{"horizontal_flip": true, "norm": "batchnorm", "widths": [64, 128, 192], "block": "plain", "warmup_steps": 630}
Rows from block 4, named by matrix and row number. Each number is 500 + 40 x the weight over the matrix's rms, rounded and kept within 0 to 999. All counts start at 0. Numbers have three digits each.
# conv: 3x3 conv (model.mid.0.conv.weight, 192x192x3x3), inputs 135-143, a 3x3 kernel for each
conv.1:525513473512512514522482445518533513513515500530508513454485443501465470505533512535459433509479440515483381570541557595517565490533648490498510530493526496497468475497492488536548450465624483472481438482510533492516425486550547539500516522584
conv.2:487484485491492497495497509515520528506504507417373389495498500502502495494494501503507512501499498480467460495490491490495494540543545517519519511511506466448451528523522467466464474444455503502510500504502461458466514509511498502498488484482
conv.3:487488489490548424490538480517446469514446512533505538504577524528422481501486524544531507510653475552585516474524478485465409496534465477469457516621409471496448488511523414497546476467531506487551446408610510581549510474539545561420510519507
conv.4:481475479491485487495504512536545554497491501414373379494501504501497494499500508506506510500492496484476474490480474497500493533543532518521527503499503462446447533540535469465464479454456504495507510512505473460466516526526490496488482474475
conv.5:546542483538511515508511475503530529565624521479484511512494449497497543496581447507431488555501514553537461501513471494468467505507463475498523534525405503563541503451497510486515540517527477543509623578627495453542477496489501462471468495551
conv.6:519499499488503487512492475477526501531518516464527470416524485628525595451529540485491451520526550498509494467475449414451439494485508536514512492486495531501499583564607431480434527500554593551596484544463542517528503543533560523558482504499
conv.7:464508449498504514506468497492478566537520471425479435465528519559495527386421414483466478518484527524475488501541564418493406362479339471457466457450468516478484490495509489507535466455493478459491463549431529548551518500491566522585419489433
conv.8:449438439487462468471452462507481457458467451471430457436460499475475472518524493493443484535499537500481540450452457460485482470522501467437475463491415477442456500499538511521530461441501553612542585674600540600525492520569505484493540529534
conv.9:547511490572531528511465483488482546419353606520524484535487518568526355536515482484498481479435494498506510505526522555537467466502489523515432479457512528454476497534529563506525541503530517458459414438469510462474494538473443504414468493551
conv.10:486505477469476463489509506542579578532554529500460490505536524461471510475491479520524526486496508467477494499494485452480450492527480542580562549518546506472502557558522517509498483472481477452458495545503489491493529501511530493532524533515
conv.11:512397514503466530477514484506578516508607537460404456568578492537448481491419513459593519474467517462530555524486484510457474486477482518440513473460527503485514448406453514402504467457466493564533499541518490498476526486539494478492499497476
conv.12:548542415519545486481431591513565509506556497507378570507546452497541594429552625462428445478507471495698362485391444517489506483701489498552456492543457530445604504489488495470539514574578502560506485556517519411492470546506512460483528454577
conv.13:480478478496498498500506510533536544484483490439404419498495497503496498503497507519514523498494502491473481471471466496500502522535527531531535493487490476455463541536537472465467486466474505503512503492501493473487520512520492487485489476483
conv.14:475482538551506480507561476527547501525554518517546579551492474462449452497496513467449502486660510497476484478565468532381451488631551482436517511585474486462449521495511524489509483540546523462485504418520469649518515473466470511508517566518
conv.15:553509533559501466545475505487525502534485545523438517498552533523566543527573513513409445484494484395519440494579499527506479446441455553476563562458568551501558475459503418435486507547484483482454489609546487463487489502552455533541520519547
conv.16:536475483463480470522465470507462482499488513399451496433464547456518498456473477425560502438552527394536562593584562567605547602531549535516496495527551476490493529532540504513555504560542409411484413405485405481470531518541527547565524515532
conv.17:501476507482484559491495495520539559615508462528497542492525507548483623502490517494479530562418522519531518508527471522506484505513490498459533524423423511466518475508518407406580515468494494489513516641649526437495527501513539388444491495516
conv.18:488498503499501510503503524496509507482492496411383387504498506515509503498489496490496501483488488468465457505501506510505506551558557487496498508508509470449455502506502449461457466442454502500504486493493452461458504501503493505500490484486
conv.19:548491528510506528522535520467538507492505510563532515497481514553468447502451485313536496386558500247575527465509506472547501495471498555477474494483529562500492540558523461532499540551519485499512454493549485528554538533525531514512614529533
conv.20:489443521549554499482554528530515536524588490516490537483440471508498561568517550554492527536533444474435480525474520535460498513646538514485522507577441499489520485474502472535474512438471547505492548602519527568507498464491569572534508526492
conv.21:485491490495495501504502519499516514489497498416377385497500501511501500496488500498505507485492491471462459497497493501499498546554548502509504508504503467445453512516514461462457471448457504502504498498497462458465504499505494502500488483482
conv.22:563330587544375563552314566480535513488450532492462574548518452468545419498471478483525338476525417472565290472518386483505437445542343478529578496473552521478550515521454533494466520558435484483513465517506460528499507474465481518426516486488
conv.23:485487524485500521519444496517530491495616499508602563437473504475491489482590470486498458521363530517501512493489542498530549465372374491449495512450488553551486496475502548497599506477499497526481448525439435418456484498497497517593500549410
conv.24:477481477493496496497502507536539544489489496433396405486494497502492490500491502516515520494494500491478482487486480503503497527539533531534536494488494470451458539537535463470470484458470500498509505498504476464477519512514492489494488476480
conv.25:501498470527555524518506494488459512498549553412446500479498493590607521478528537514494507469565536534510568492492480503494507486505514485511534629523574465502548479470519500516373407476503484494534640644493527508556509524506537496505468528502
conv.26:477475478484490493494497503529537545497495496422385393495507508497499493482482483511509511498496500496482471497486484495496495532537534527527524500498500466449452539540539466456459471445451504496511501506503472461472521522532488491483476466466
conv.27:410507510494537514431502508538472497513495502474483468515501529449496459462504510521393506496416502523373553464516550429516510447527537466558423512522475486559455472483535501529547484484557434478442426475469392493465492539477505511486462537464
conv.28:542512306523538373516504419492461548515577476500542485503409454489478554469473415521434504514468529518434551515389487495476496501409557531474519498526491495529493494474444486528415551423440443504470499428531499481514497558463474502519470513504
conv.29:516646550492487524455484496532547531531464478504449481502574519505446472473530490455371422459430498472461522565672626527525548536504539507499452526422496519541528518542526545556532530553500447442483499593520487453492480513468466500506510459500
conv.30:527421482478425483515440512499545503544561561511577486486445444489486473486541516471520474550484485473466453462458544490418477485560522508493487576513502517503458517576495455510492556492504548566531503513586536484518474510463548508453521529472
conv.31:426538483513415518507437508516532468538477543547517537543479492466475460471452509545421494440464507363553488533567492484444489403476446422542520490489508549454478555515499509502503445584569494504458524497541524467499492516555494476459557464473
conv.32:494490496493495504499501513503508509495497500417372373498498504506500499499494508495500502486491494478467463505497498500496499540548547498500501509506504465447455514516513461462456468443456502498504493499501460456461508503507499501498490485487
conv.33:538519449442457492517499484495551577535595440530569492540505500503535519472402534489388521563507491494550504524503501450532536518490455488542483508466473508482509515484460396449535480614573532496497532587433528574516484462459536438531548497485
conv.34:484488486495499501492499501534529538502499500489460472487475477502488494494483475521506519500479497504484486481477474496505485522520506521520538512506520486466487563568563513503508526507518508510519520521523541541547495496504507503513511505506
conv.35:542476461551479457506472423446507510532500521437499530547515487529493551454489531505454471600500491583555491545514472493524518526454466502462460565473473521497493439487569420491585437491577523468518626469464543569468519528558428525592470461571
conv.36:471531558488527551496523549536466544487484517494474586386556407491509480401499429433540371440517418436541318470564433492505425489488408575460590505494549557465581470551455511510504486574440484484546555495499512483506497454496475464478511465506
conv.37:496470475471496459530490485570594576527531536460459465506525497476485523493479488495519519530512550502503521482424445456473424495491489553535516548509540516472477547536526504491501485479483509525507488476456477474472534502528532498532513477496
conv.38:489497500511473501514469481520510469404379496492425534512521508482387482482340446524512523491468481459492504487519493528673611500489542524473516502304512494452521469460510517489472457467515496498482477464375451387441498484494481590583491509500
conv.39:478480477490497500496500510533537544490486493438398410491497498506499494499496505517514520498495496488471477482478469495499497526537533533530534499488496472448460541534536471464465484461469504498510506497506478469480518511516495484488488476481
conv.40:487529490509525522519509486501488492560571511452430512472455505477627537483541491471482524424451593469499504513511493535563490543482513481508503471473573468507509495481492514508479443461475498479470599605455469459466524484494381447525495469498
conv.41:562511411512540493544506432449548483526540511458489428560370569556595502628393485499405526448480563482428563545424546521449479528481554460552439449594470479537463522494537454538513529426516515501474508558543495492473481552494497515472518558492
conv.42:483481488489494499496496509517519527509506511414370386500502502503499491498495500501509511501494494481465459493487494490493495542546551514515514514513509465445448524525523467469466471442455504503511504506506462461467515511510495502497488483483
conv.43:524485545535490518519501527498488472457455643469510570472540556488486340487497496460492523498549489480518498535535550512395530497433513501494524456492569498526514501537479550587560502558520503491453513567610467484489484504522385463418490492463
conv.44:488469479464484454475468468468486464485514517503486495530500526494484486601536548614544625432477444561536587437492427516489555392473381546499557490465476481505509467482498528482523445447408501459448486491513458442426469491451589515558506522492
conv.45:504497500515453502510491494489490533470480465546527519518531492468575397506548465488540514472562412500519484521477511500465559493529436499518467491529434509538429507456511500398564488509491492507519551321504533495447494473504502681532516570508
conv.46:492499506498505511500509529496510506483493496409384386502500507512508503497489497490496496485486487469461458503501507509506507547556558486495495508507512469448458501508503450461453463441450504502498490496492458463459504496500495503500487481488
conv.47:481487495481499487479505495563566572521512510497465489504508503480509504479498467519523510505528524521495497470458479460485466487503482518529533514525532486466487565563566503497504501498495493494491491472462525518514500509521492504515484498504
conv.48:485489502494497506504512522504515512488492495414377382499500503511504500503489499497502506485494492472462459497497498506503504559563558497502499506503506467442454508512505455464457463440447501498498489494494456458459500500502503504498491487487
conv.49:487506489467496491497489494486453470434523530506495482477511540504357518509465535495470510512405504514464522492499505451515495456478490473472515492500460504486526496511498544520585495539521514541530555566614539509548498502493560478449521481501
conv.50:503519516509547533491515513506493466500502525481495502518513494629502508458407511496542510468548496505550477467455477574542505466501452493516534535591539469484535471529490406520513461505457545491519584574583559492477510488542599538457481441513
conv.51:504539524494504550495500525478498492479529474467499471483596461494502546497506544491452526590525520538533572501545497467452584509529508513501513589527454502519522513491475393466489475498448522495514507524517547516481514527498532506548533500482
conv.52:521520483544529591536493510505525518488461456528520549542543531470436474495495485531515531472406530496500545513505484551558564481430485513493488450396488517479490495497458574537619498516498499521494490606495451487484514505496479487439480495483
conv.53:450511490501430496487486492513484489483501486512473454452493435554509523505377422497522555513561464499568537547497523526431509549487491485554571547512520516438519492554562507403459468582554436491473478464483485540498454442466492577579523481516
conv.54:549528532485464505510500561484493480444454472472435484548520492492494473525512488517490485581550544580499482538547529438459467510504531536502510458401460526452525449466473483498513550551568473485522471469496509491530475513485456501476487499463
conv.55:227546450337508487215517453602516533511535479534537503456524506464464473369559487556425547555459522596395503518442485477460523505442501531500495515508493525495489496452473483484517472536458410525515457499530433517522451504505456490519455502520
conv.56:482482482490490498501497516516528529506507509417382391494498501506501495497492498501508515495499497473467459488489487492492490538549544512520519511507509465442448528530524468469462474450452501502504503503504467466467513508513495503496490481483
conv.57:498493503505508508504509535498505503479483490406383387496499502513510509493489499493490490489486493471458457496501505501507505544561566486495493505504511464451455498503496444450447453439454503497497484484484454459457500501499503508504488484491
conv.58:520420518495307548545412526477499522521535501573543497524517522517391433515502528519484514661412482497472522500489520421450563471528480526480490545462414558493480500479535528495595494532542544500508455420579550507497526495493489499442523474511
conv.59:490484482508507477506517482531544557494480506439390429469479469475481456476485476514493492518525520495498470454465463493494468521518499542528527491467488480455449496505520483484511479453474512521525486487507532532518488496504506487511482485483
conv.60:490475524517471555523475512482526497453492407445477457537466539464485598494509510525489507602413495468465525467506518512552578523508496495503503512424480486457494457482503403488523419422487480536536369562522402463516536493496552433560536503503
conv.61:499489464486477495500492509494488499505519497451471491503537505381509451435446422444452454577509521545503550502528529448400404607526594503509492495466519481487490523501541479511513459488478459491510486486493436451464533500513350447375391458384
conv.62:512554472555549504523525490492496502484437528535519499511528517576513514473517539523506497467541482497501456544515467480570568500516485491541510534466536539537482517438501445517422470482409502467481458477361486411391487498507562553529514504445
conv.63:482402503514423534493455479506574484471502506514557530525381551510373541481343542524626439507580420518591397485564410480562457487555407486542525528475484517548507483522442498535494491544469448512476440496453494517495491421504497486487485495498
conv.64:521462507579535504521570489491540487449507489516506520486425520415522505509563533462462489434465501476460508543523513540494487539521525488499479469489540444546464491468527520606480432482533460517471506523478445473507478484491397477548536500498
conv.65:512381463502448486487467515521490485545493468511504504543491425460632477555580497440538459463570514482463462561458506510551512478462511507472489525466477498463484532538475464459487530419534513580497515357411557555499498511540540527530578559526
conv.66:480480474493497496496505507534538545487482492442403409491495502505498497501493511524516522501496497493476481477476469498505497526534528533533536494484493475451460542535539467466466486465475508500511504498503484470483520511519495487489487476482
conv.67:492509514493530505496419483492431481442384490464539443429417436479528430499439403483477474445501564477580528485485478515579456452421405488507517429493503503432499521580556536475477465447518515526540466459538493580551500511504445472475490449492
conv.68:510537445526542489519530451524472493512465459497480469524536478503514495496516451517523480471509448476488409528516571461482563532531662522511551504510511527512546515530529501506564483505526497464487509452428455486439496512550485495585471514603
conv.69:484540512525514497506467482486535536477550527552542494483507522474440565537479492521454473485549466458534515476509490513480561511467493492508488597457481496527478522478498514452541434525460519531569514489407487462447511478489468557514568508435
conv.70:488500502481479457494497507548545544507502512498483497500502502512505522499507506522527520524527526508487492468470473468467463498517515506518512528538534494481493560568564509493503510489508486491492485474471546511521497494497531530521498509520
conv.71:514516543504570500510519532525465409422545593490539496472535536471503563489415511499482468488529616462546547498578554509526518471455497538522506516529575496495523451510491537389513500518560472401462488531546444558537484519497464402476486442450
conv.72:483516485500489553504502494533561520503392532499558495469515535581612401478538547512478524414484504519480493521504492547508532504470485523501502452356506519518480497561511497466461477503476475428469465508455514434467501525508381456466535537495
conv.73:504527511484528528470510500468504483511522506473507494566488487505451455562478512461506420529554453479525430417445395464510485432436378495483500497482535490489531440428432448480474447457439486482462520494479510496468562539530521549542526529553
conv.74:476490492539507428517513481510465461411450475491549508457417547466429475435408516508490494510579484502498503510492511501499497459443490523494498534489534486539479490478505469484428478459524501478465455368362488520506516484490489581627501513491
conv.75:532503525500477497489482434471459442539465552493473536533430476449489468507524508532507510505500506503464535369440378498570533586535613487539471508470510519434496506452488473523521553537555574536551541453530550537536491520467385482386540557577
conv.76:476470467487488486501502505544545552500495498449407419503502501506501505498491501539524534514507510499479480463463460485489490523534526537539541508500498482459460554548548482476476495471477511503518504496505498485493525515522494491491490474482
conv.77:497530505531506519521480492496445529535425535482537521485506543494513444501431504479485505497465563534533492508530536482575498523452548508524492500440551493476499471542504465421443507542562502486499524492489524614531508498537494517585534475624
conv.78:517393506475474507522523524479444464601483509513567498507479520527523496497482503536600524558489520461434463502402458490431423517448482497425482510480481506513494495526490533457535483448490507538497565499542522497519478441531497467475518522508
conv.79:370479521445503519389483524500537483509507467489533480576425480546447468534397485537584460499571489553633462532573592502504542528529591507510530515531528503528516526532586485505532529549575484497448502517449508543453421452522452478488423465546
conv.80:507564527517509498520340492535449552501514489534525484505484503481516496562455458505452520480442547448668540466489476514552514545417453494535512480442494518425508439477489502451485491559531502419466496489490484577539506481441502490533539421530
conv.81:437490542482466532472467523530460502468454552452476560448597472464574375456634464554363443518439512529348493546455444525495460630464409540506490497486524510487530543509478499506527518523493499481476495457473517485475454543480468493488464548502
conv.82:478480480493498496499505509534537543486482493443405421492491495507498499504497508518514521500492498490473477474469468496500497525535529532531535495487492475454464540533535468464464487465476508502510505497502484469479519512515493486488488478483
conv.83:515474530511480543519529566493488477532472522493489544490564467480617453532606515540556525504526600567566566495523486496493485562489561502509490463544570488510498484502463455522507523491411530479534541451517517492521507487528466560546510483524
conv.84:525471496546451525532484498575551502485529510476523527500528481514518532488399450482512488539482535508426479537484480538449528542468565516512490526471537476525475495469521551552587457495507542518555486510427426464482473480544512518527509524464
conv.85:537534520520533554544506512511516517473615544480508401485466476561558488449443456462479489514527383495500446504500502532558627467533511472499496538488419502459419528567481496477487452486475501570531503551520527451424493476480493519466442455456
conv.86:455471466493474464477476490521513546506466476503516490562548569499404443498553532591519592483564552494520504509537492498569539443458438490522518472459441509475511390431372480425484523502534442356379451425472471469481419474409584442546533506527
conv.87:331520579455545564380518511556415500561441532526401539557526530571552473529523515509428432472469461523450447484577442446574444460591395500525466526513535521509498488533490503512471483551481497437519532447506508449491420548474462506425445565471
conv.88:481517437476565448467534449487501501452478489512464435539487458479501597463500452521548522456571542487590501501486494460525368534528564505514503496521578530506530522511529536485424497521489455535479454461549456576517483446428543459472485486524
conv.89:494495496497500508503513529501506507488486497411382385504501505512500504502489502494497500488488491470459456503504504506506502553558558491491491507506510468446458501505503454461460456435453503496499495495496462459460500499505505503500485484487
conv.90:548539435509506453564538457484519530536546507495476500471478497476466541499522542495518504528549533503529520507481465484514500528512461484547512496539520491544495512533560525492518512493510527567516488547486488538522478429516468417558491473537
conv.91:463480508497456467506492468519542526491460458493479496538532520483422452473494476558488569501564499559500530537508520498491511523552554515424470485478425492508501465475546427467430498514466433511487467487458521481480411456412446427438423476399
conv.92:467460544456417569492443517481496499487451485486515472521455467543500420544493482517486567539485509510500538503486572518552529512482529518452465511395474517467492483503510504507502502521492449509539409435507456524513497507469466532437485478472
conv.93:535485514519521482478463467498521528547472533494461487421532479491511512527482522517457481532521516559493554490468417562540573413437406527477523471503510489474485570552576452515481482541525629558623440457457494571477391488499499456542480501521
conv.94:505509497509511508497510489516507520544518574434465481452487481676550593451446467555533565495502541475532487520491521497512518573539592491486488522531530465487469476491466471487474520489515482467467569545525473483524442461424567534565561483570
conv.95:485486481492493500494502511525528536502501505412373387491497500493491486491486492503507516501496495485471466494489491491492492537544546525522528500504500466446449534534535462474472472448455502497511501508511472466470519516516492498495487480480
conv.96:487488495495493505504501519499513509487496497410373382499496503510501496499489497493504505483491492475462462501493496501498501548558553493503501507505501464445451509515510458468461467446454500502498495496497460457464504499506494506500490485487
conv.97:511515495536605431515561468506535510469520560511567553535532532487608510453576555489563509478651493497620557523541501555430519495507514500536508534658491488571506483499503439597448452435498523494515429525513451532496524504527570446503500510520
conv.98:494492491488489500491492513510517516504501504414368375500507508505501496502495502500504509496496496478464463499494497492494493537543547510511511515512510462444450523523521463467459462441449503502506503504507469460463509508512500499498484482483
conv.99:455507507435507515439503498533536530510460493506421486506465490484447518494494467557522519566492548541469485465492485495545488539522520503487493495384531470427510534557536523477483533508495444490497433446502470474501472501480485478499494490495
conv.100:497499456491471512541479531533486530587480563513613517510416493526614487515593454523556541484534521472489496506423482501520432553512519509504495487530534480491506485443492506593492520378486534515503507408467484487485508527514488474551519481537
conv.101:467514521476504502466500485470503542544610410496452522509476448476505613495442478525467405537478469505466434497495497438508533505494483508510490610598450478539527531478497445492506499472480536517515612477488523480461500524462548536492501504449
conv.102:487495496495497508502502521500513509481495497408381383502499503512504500502493497497505504482490490473462458499494498507501505549560557495500499504505506466448455506511507451467459466443454505500502491498495457461460507501505493506500490486488
conv.103:475477474480487480490499497561556561516506513479446464495486492505497509498495500533525530527518522521506507458459454478487482507518508537530535519510514489470477557556557504496497508486494501496504495497498535526534515512518512501504504487500
conv.104:492498505496501506503506528495508508481490494405378379499503503511507508497489498490500499484490494470461460500498504509504507550559561492499495507505511463446452500506500449460457460439454502494496491489491462459458502502500495504499489485486
conv.105:486483489485486487488500509539543546513516522481467472507502501495498510499494498520522521512518519505496492479479477471477470501506502525532529524522525498485498531537538492502497502498498497498500504500500497495500513509506514511507499503510
conv.106:491525552550471488483479507471526564428493413485526498576551544413553440507522523512480512478562515486522465490545524489524547481518508499494509565470479507524492505523506468480438495538582496527508402443474471430501529537458491576546441519604
conv.107:537466478513486488526489485489512513457468501450570522525389600494440567461351496462428553510437505476365587501447536435523553468448549528541472575457472527469471440450536429463562506431589523440421538465491552522459541491524560545528563549485
conv.108:509396424555505551519547521451542468466503559496507546548545546544551491451504461479576533455524518502443500472389440525495521447434469494364412525595529508543531465443474481480476488488496491639521511487536445416450511491555493493441432498452
conv.109:539557538561581607569555542500496466498538442487516498488550538573487598493494585539559535562626527556559566523526460546516561489475450481536504498456493507533491528588513544567585477549530534546542541623625492468531476485492425395455445489458
conv.110:484519476513541514484483483517521536533484522524542531580532569517539569536474582546478565520485497570554531531523517521484546564526563479505522531480545504521497448426420476554537443510491436478461452587500510488472502510496538498577468482474
conv.111:509501271524517353510483263461461567539485452452485530489519515474594630519557448502527592495545567555519686573493495536570520529500565478508516488533520507521536521545476481510481550530494464487527526509591461452533460489410472442486467452402
conv.112:427365490461378505416359475503519503499455454477480492517589447434551473467550439534534520526477540551545518478506553470496534433477578492495525513466502520477518414475512475493499449511509465506483448508496414507483479466527482506522449446520
conv.113:537518498532541487470466538507523426418426416465454484500498535469485491501478485456479504479440498523561524509495535523522522496490524497469436520506485489487487492444475482467497492487504466484475441434469495523526450519509567624604493512505
conv.114:506508524502502505536509532519546487522537507446516452513512519523482472440539415502538502519495523556502558449468446456443454428442422549504513524471510515536501488487514501534523541512584547556509465545443541493536511532510543468486437516390
conv.115:491549548526595577494530535521548509410434463524528420480498539462525539488495511520530547317499608487511556460479475527530534425461476530578555450501568518540503501474464530483407519489489493493505392423419496494549516536498437512518544521490
conv.116:530370488543435519509376493462513523537493490529481527447567361509552460528554367429497517448495528412493489423488546491501535386471548504474559521499514511474532498520559479473485503485501465389455524466532504425515501508552450456526488467546
conv.117:488495497492494504503499521502513510488496498411376383496498503507502499498491497497500506486494493471462455501496499502498500550558555494504502506505505465443451509511509460461455463438451506498501491496494456460459507503504494507500488483484
conv.118:555554322524577406499549322515488516543505503523455493560416559524378591565402515390534544433540520353544573416528508471541483368509487522459491513481510494499488473487545492481522499442506480460502490463519460388507550535419502523449555521413
conv.119:519503398469471339484444377505536527403490564415490574502548518574482483487479478501464484474446475500508511516565510542549525517546527519508427510496435477485454556554546502471474536548548490488519456497493436441552556529562521527517492480550
conv.120:514497488485537499530562519516500480495532492512537472499552502537530493529637592540542525583644525472555521493485474541426456531547510500537495491545488502549497514519519430441467448515493487522502460374414486440462495483508571508511562587534
conv.121:460457449510458473491472469488541517513504543474460532624554549465525478538442476581544559438461554449460509500485472542479499504498503449479470520475513521485499382467440590564570557518502460473459592506580516505515527516521466513458502515495
conv.122:478458472514406417510444439481480480442471476519515468501488490441454466431547582491500497584521418535522473491454479494387459492550520508508495520515450534539492488465493519553418495560518516483500451557532510566536544501531527467547542556544
conv.123:467451519445454542469501498527496487587483569511483461347516623375514479267492618471525551514575512450550577437512570402526494431526529501507455498469525505499502449539519459510570440505588457472506547468479484492472533472529496507476566467525
conv.124:499479346500541415530556381551503538512570472546532494499529495505579518525483437492504579511519511464405522458371452491463497501472521502455442500563410517528441471464497571420559484329515488591465505589544483484472481493484468438501549541529
conv.125:487494495495496509501500526505518514486496496413381389502499503522514506496481490497503504481490490475463459502503504510503508553558553496504502506509504473452461507511506457467453461440453502499500493500494452457461507504505491503494483480476
conv.126:464460474493436455521464458480501506481512528431490538525476478576504459539464483545509481431445501440492539514459492504498525560455461531490505571451500488467519456492528420494555454492521509527543646441540512430532545513517445536610476478552
conv.127:515498520517478494520481477510528529559469546520398578480549545568525474501529545511500473532446536522559504532519507536497419446500531526554486499488503550481548508496502545557635513632505504462515442645602494542503497508516473465424444498562
conv.128:570533471529507507578537446473482516497427543535522547584473393526517380595434274492432428486457484482416399530491450497487453496492446492504505532522504538484516479467437499460440592499417495472510507468511524548564473500495479525474471518534
conv.129:531496535514467510533487517409488488432492519470516517533625534537571512549624546452399450468474481399378373531480432537500490520443387544507497518481492521517508534495471518521502539511463445508475455508489419484454590549557567538518592566562
conv.130:516532536515556586499527567491513500511489481462460459543525536494500491500482500489473502469465474495474494485511517469535517480528547503515510488463490438427472483494512480467459452434443485481513468432502466463486482480477482480485472474468
conv.131:483491492493497504500501525501515513491496498408376380499505503509503498503492497499506507487494496474464459499494499500498499549560557499506503508503505466445449510511509457465457461440450501495502495496496461465462503502504496504500487483481
conv.132:510501445525527458519532445520587544500517534458485492513478496453498501509468503492484540502507534511506518497527433472510443512526460513503497529492516483469483571484553506481506492457528530512494553482472519505518489492496493493508522475500
conv.133:491503464506481487488497483517394520516435442507569444550578453373488536577335502535546483493494504468450522478438497518554500471577509530467511485522518496499464528567515486523493518405582517500493546481486457479533538542468426521559571481491
conv.134:480482479491496496497501507532538541489488495430394402488493498501490488499492504516510521496496499490478480487484474498499496527538532529530532496489495472452458540536536467466467483457464502498511504498508479467479519514518493485493489477482
conv.135:486487493493494505502501518500514513488496498409376384497500502512504499501490498493504506485494495474464460500496497502499499548558550497506503505502505465443452510514510457469460465445451500499499491496496459463464503501505495504499491485485
conv.136:463479460483494489482506495488525543498486494506541492485532517472439489438509529537514553513523519515505498489480483505516555490461472482488481494468464493518503473443458463543532559519543409422413472556495469468487374451374491440517399469459
conv.137:485479478495498500498500506537540544489484492443409417486489495501491491494492499515514518497493493491478483484484476500502499525534527530531535490484493476457461538534535467468470485461470505501509503496500481468474520515516495492494486478478
conv.138:475477475493494497495502506538546551490486496439401412483495495498491485495493501519515524498494498495481487481478470501503498521537528530535541495488497472450460543539537466465468486464474505498509504496502481466480522516517491488493488478480
conv.139:479483489488501492496507511558549559518508512491451463507499501500499515510498511538530535531517518513498496471471472463475469508518512537542550512504509493471480570569564500486484512490499497500510506515522538529545511513507495493503519511515
conv.140:478482480488497495494502509538541546489488496432399407489494493502485486500488502517517523498496499495484485483483474499502497525538533534533536494489497471450458540538538468473470485460466504497510506499510482467481520511518494484493489476480
conv.141:481494480478494477491507480484526525485517496510509515455542533452482464563496502547535533538541526504522510465476454567533568519514533529508527459476470502501486485489515372413377498501509456486448402401374493524500396478406347435366533499534
conv.142:491497480481529502518512504526471505513502498502439464531483518458514485577472525498527510576556570453497476517544539435463431474519500485502487509494503521506517462480482454448461493499527452502476442422450512516523552497560352440373655577689
conv.143:470474483488429390477454430496519487512458496554508500495461492554507517502505499508506485558613487542548526493460482489421439500482485518532465580544490543560472529493475508578514520537475521531526507533543509532526498485501565562531496564511
conv.144:494485478483500469507495491455456489413375558526556508529527530419311512495493529521513485568497468497525506512510484444495550491459499505497495553455515490538531517466485481567486480528501504495482440341405530508534518508494603583539479480494
conv.145:443446516439478466395448487467435511489529552506516546558548498463522489418546504474527487514481473583534448498499491505541499494488495516423544493480526498516504471528509457465528525511501468454450395427567494512511500556539522492516496525541
conv.146:476476490468574518535552481510536515591601526511560591524520497489393634453477530516487501531451545542452502456510497458486567532451532491436519470490590486571458522500484484580537408463561522538483557572471465416500487476500486420520462470482
conv.147:504482481485472482508480500517507501507509543485537511462507519535504523534497493548515497496465509554503536534493561551574618535596624508488469487483487502505473485520497466475470473464499516491476499505476504459502451517452500432460493528527
conv.148:463553278470530313440501282516520572447556507494513533539484531548441557526514500429505561456524551438508553536516516573523499528452476550470516499504519526516506501507524542503519527531521461531492495512527492488509501512435495457498502471474
conv.149:461496492497474509488505479467549486472458557487560529550319488527286374558270485526564588496585554531555586555616554511574545541607576466502493502459505471489501532495541486508508523524581530503473543398484531526493530474485504556458527496443
conv.150:478473506525498500519546475520578539498560561473487526485594524508508540443462530518496519517552503486510459531595574550406519517587590525450517544535470496483464521490505531505530501546551460536481508480524515659564496509492463499485502591499
conv.151:493490489489492501494496513502511510495500501413372374498502508507499499501495507495502506491490496478467464501498495498496498542544545501505504510507504463447454516519518463463459467444454505502505498502499465458465508506510496500499489484481
conv.152:395390364449405431384353378476454499440482492476451473551555535523541554531598514573519554539481556578524571483470475551458479494475449502471484499482477511496475441507493466472506440452461491486486507488531491480519444452420468491453421474455
conv.153:515490492506498507482514495500480482511499514471470489526403418564626590470496478515549507433480436571525551483502514462475452531507522496463460527508514464469471529523557513512541469453444531561558465492530401403409590544621565544546413439423
conv.154:516472515517442456510351451507475535477368497514477526494485447508570473496469474466493465528574570500654551520517518512547463493472515504526509499448473506348463508514524492427532499507538509455488538460541479646525482459494482533559493497535
conv.155:505506507526497554525465522521470457517487521549446442508504501587607416472546479512519511539474484532513503499511488535572521426521417505475519563505415526441531502531467494515586473493487485490499521646684540455489494510500577577479488491529
conv.156:511541426579611370500548459534526465508586508532531499504519529523497480463540562496513521462598496503482583489515493544437380449520486500515494489604533484522518461486471498461455486472497527485452569484465468523498487489493500510481482520474
conv.157:504488497496496485492462475495478532507518556517550527501493497503507515592595554499446486503453457540506525494507471492515488471546479504529498504476496536570575481507487556533573491501452509519527539534570576492487478492493510541527592551647
conv.158:487488489492493500494493509513517524506506509417372387497499500501504498499497504502506510500498499479466462500491492492493495542543546514517515513513509465446449525526521465467464473445456505499508502504504463457466512508509499502499490485483
conv.159:479484487486491486489506506562556563511506511494462473501495493503501508490481485533527529529521527521505504464464462470479473495504497530535536518512519494479491562563557499492493524497504497495504496490495544530531510507509509501503506497503
conv.160:522502502514513483514499497434468511412432542449520509487515522447485497410436515469479521472520441474489473529508544522520470473497434502518512513519606464500511483485486557461440501489512507458482489329522486471531543496474443547485498509491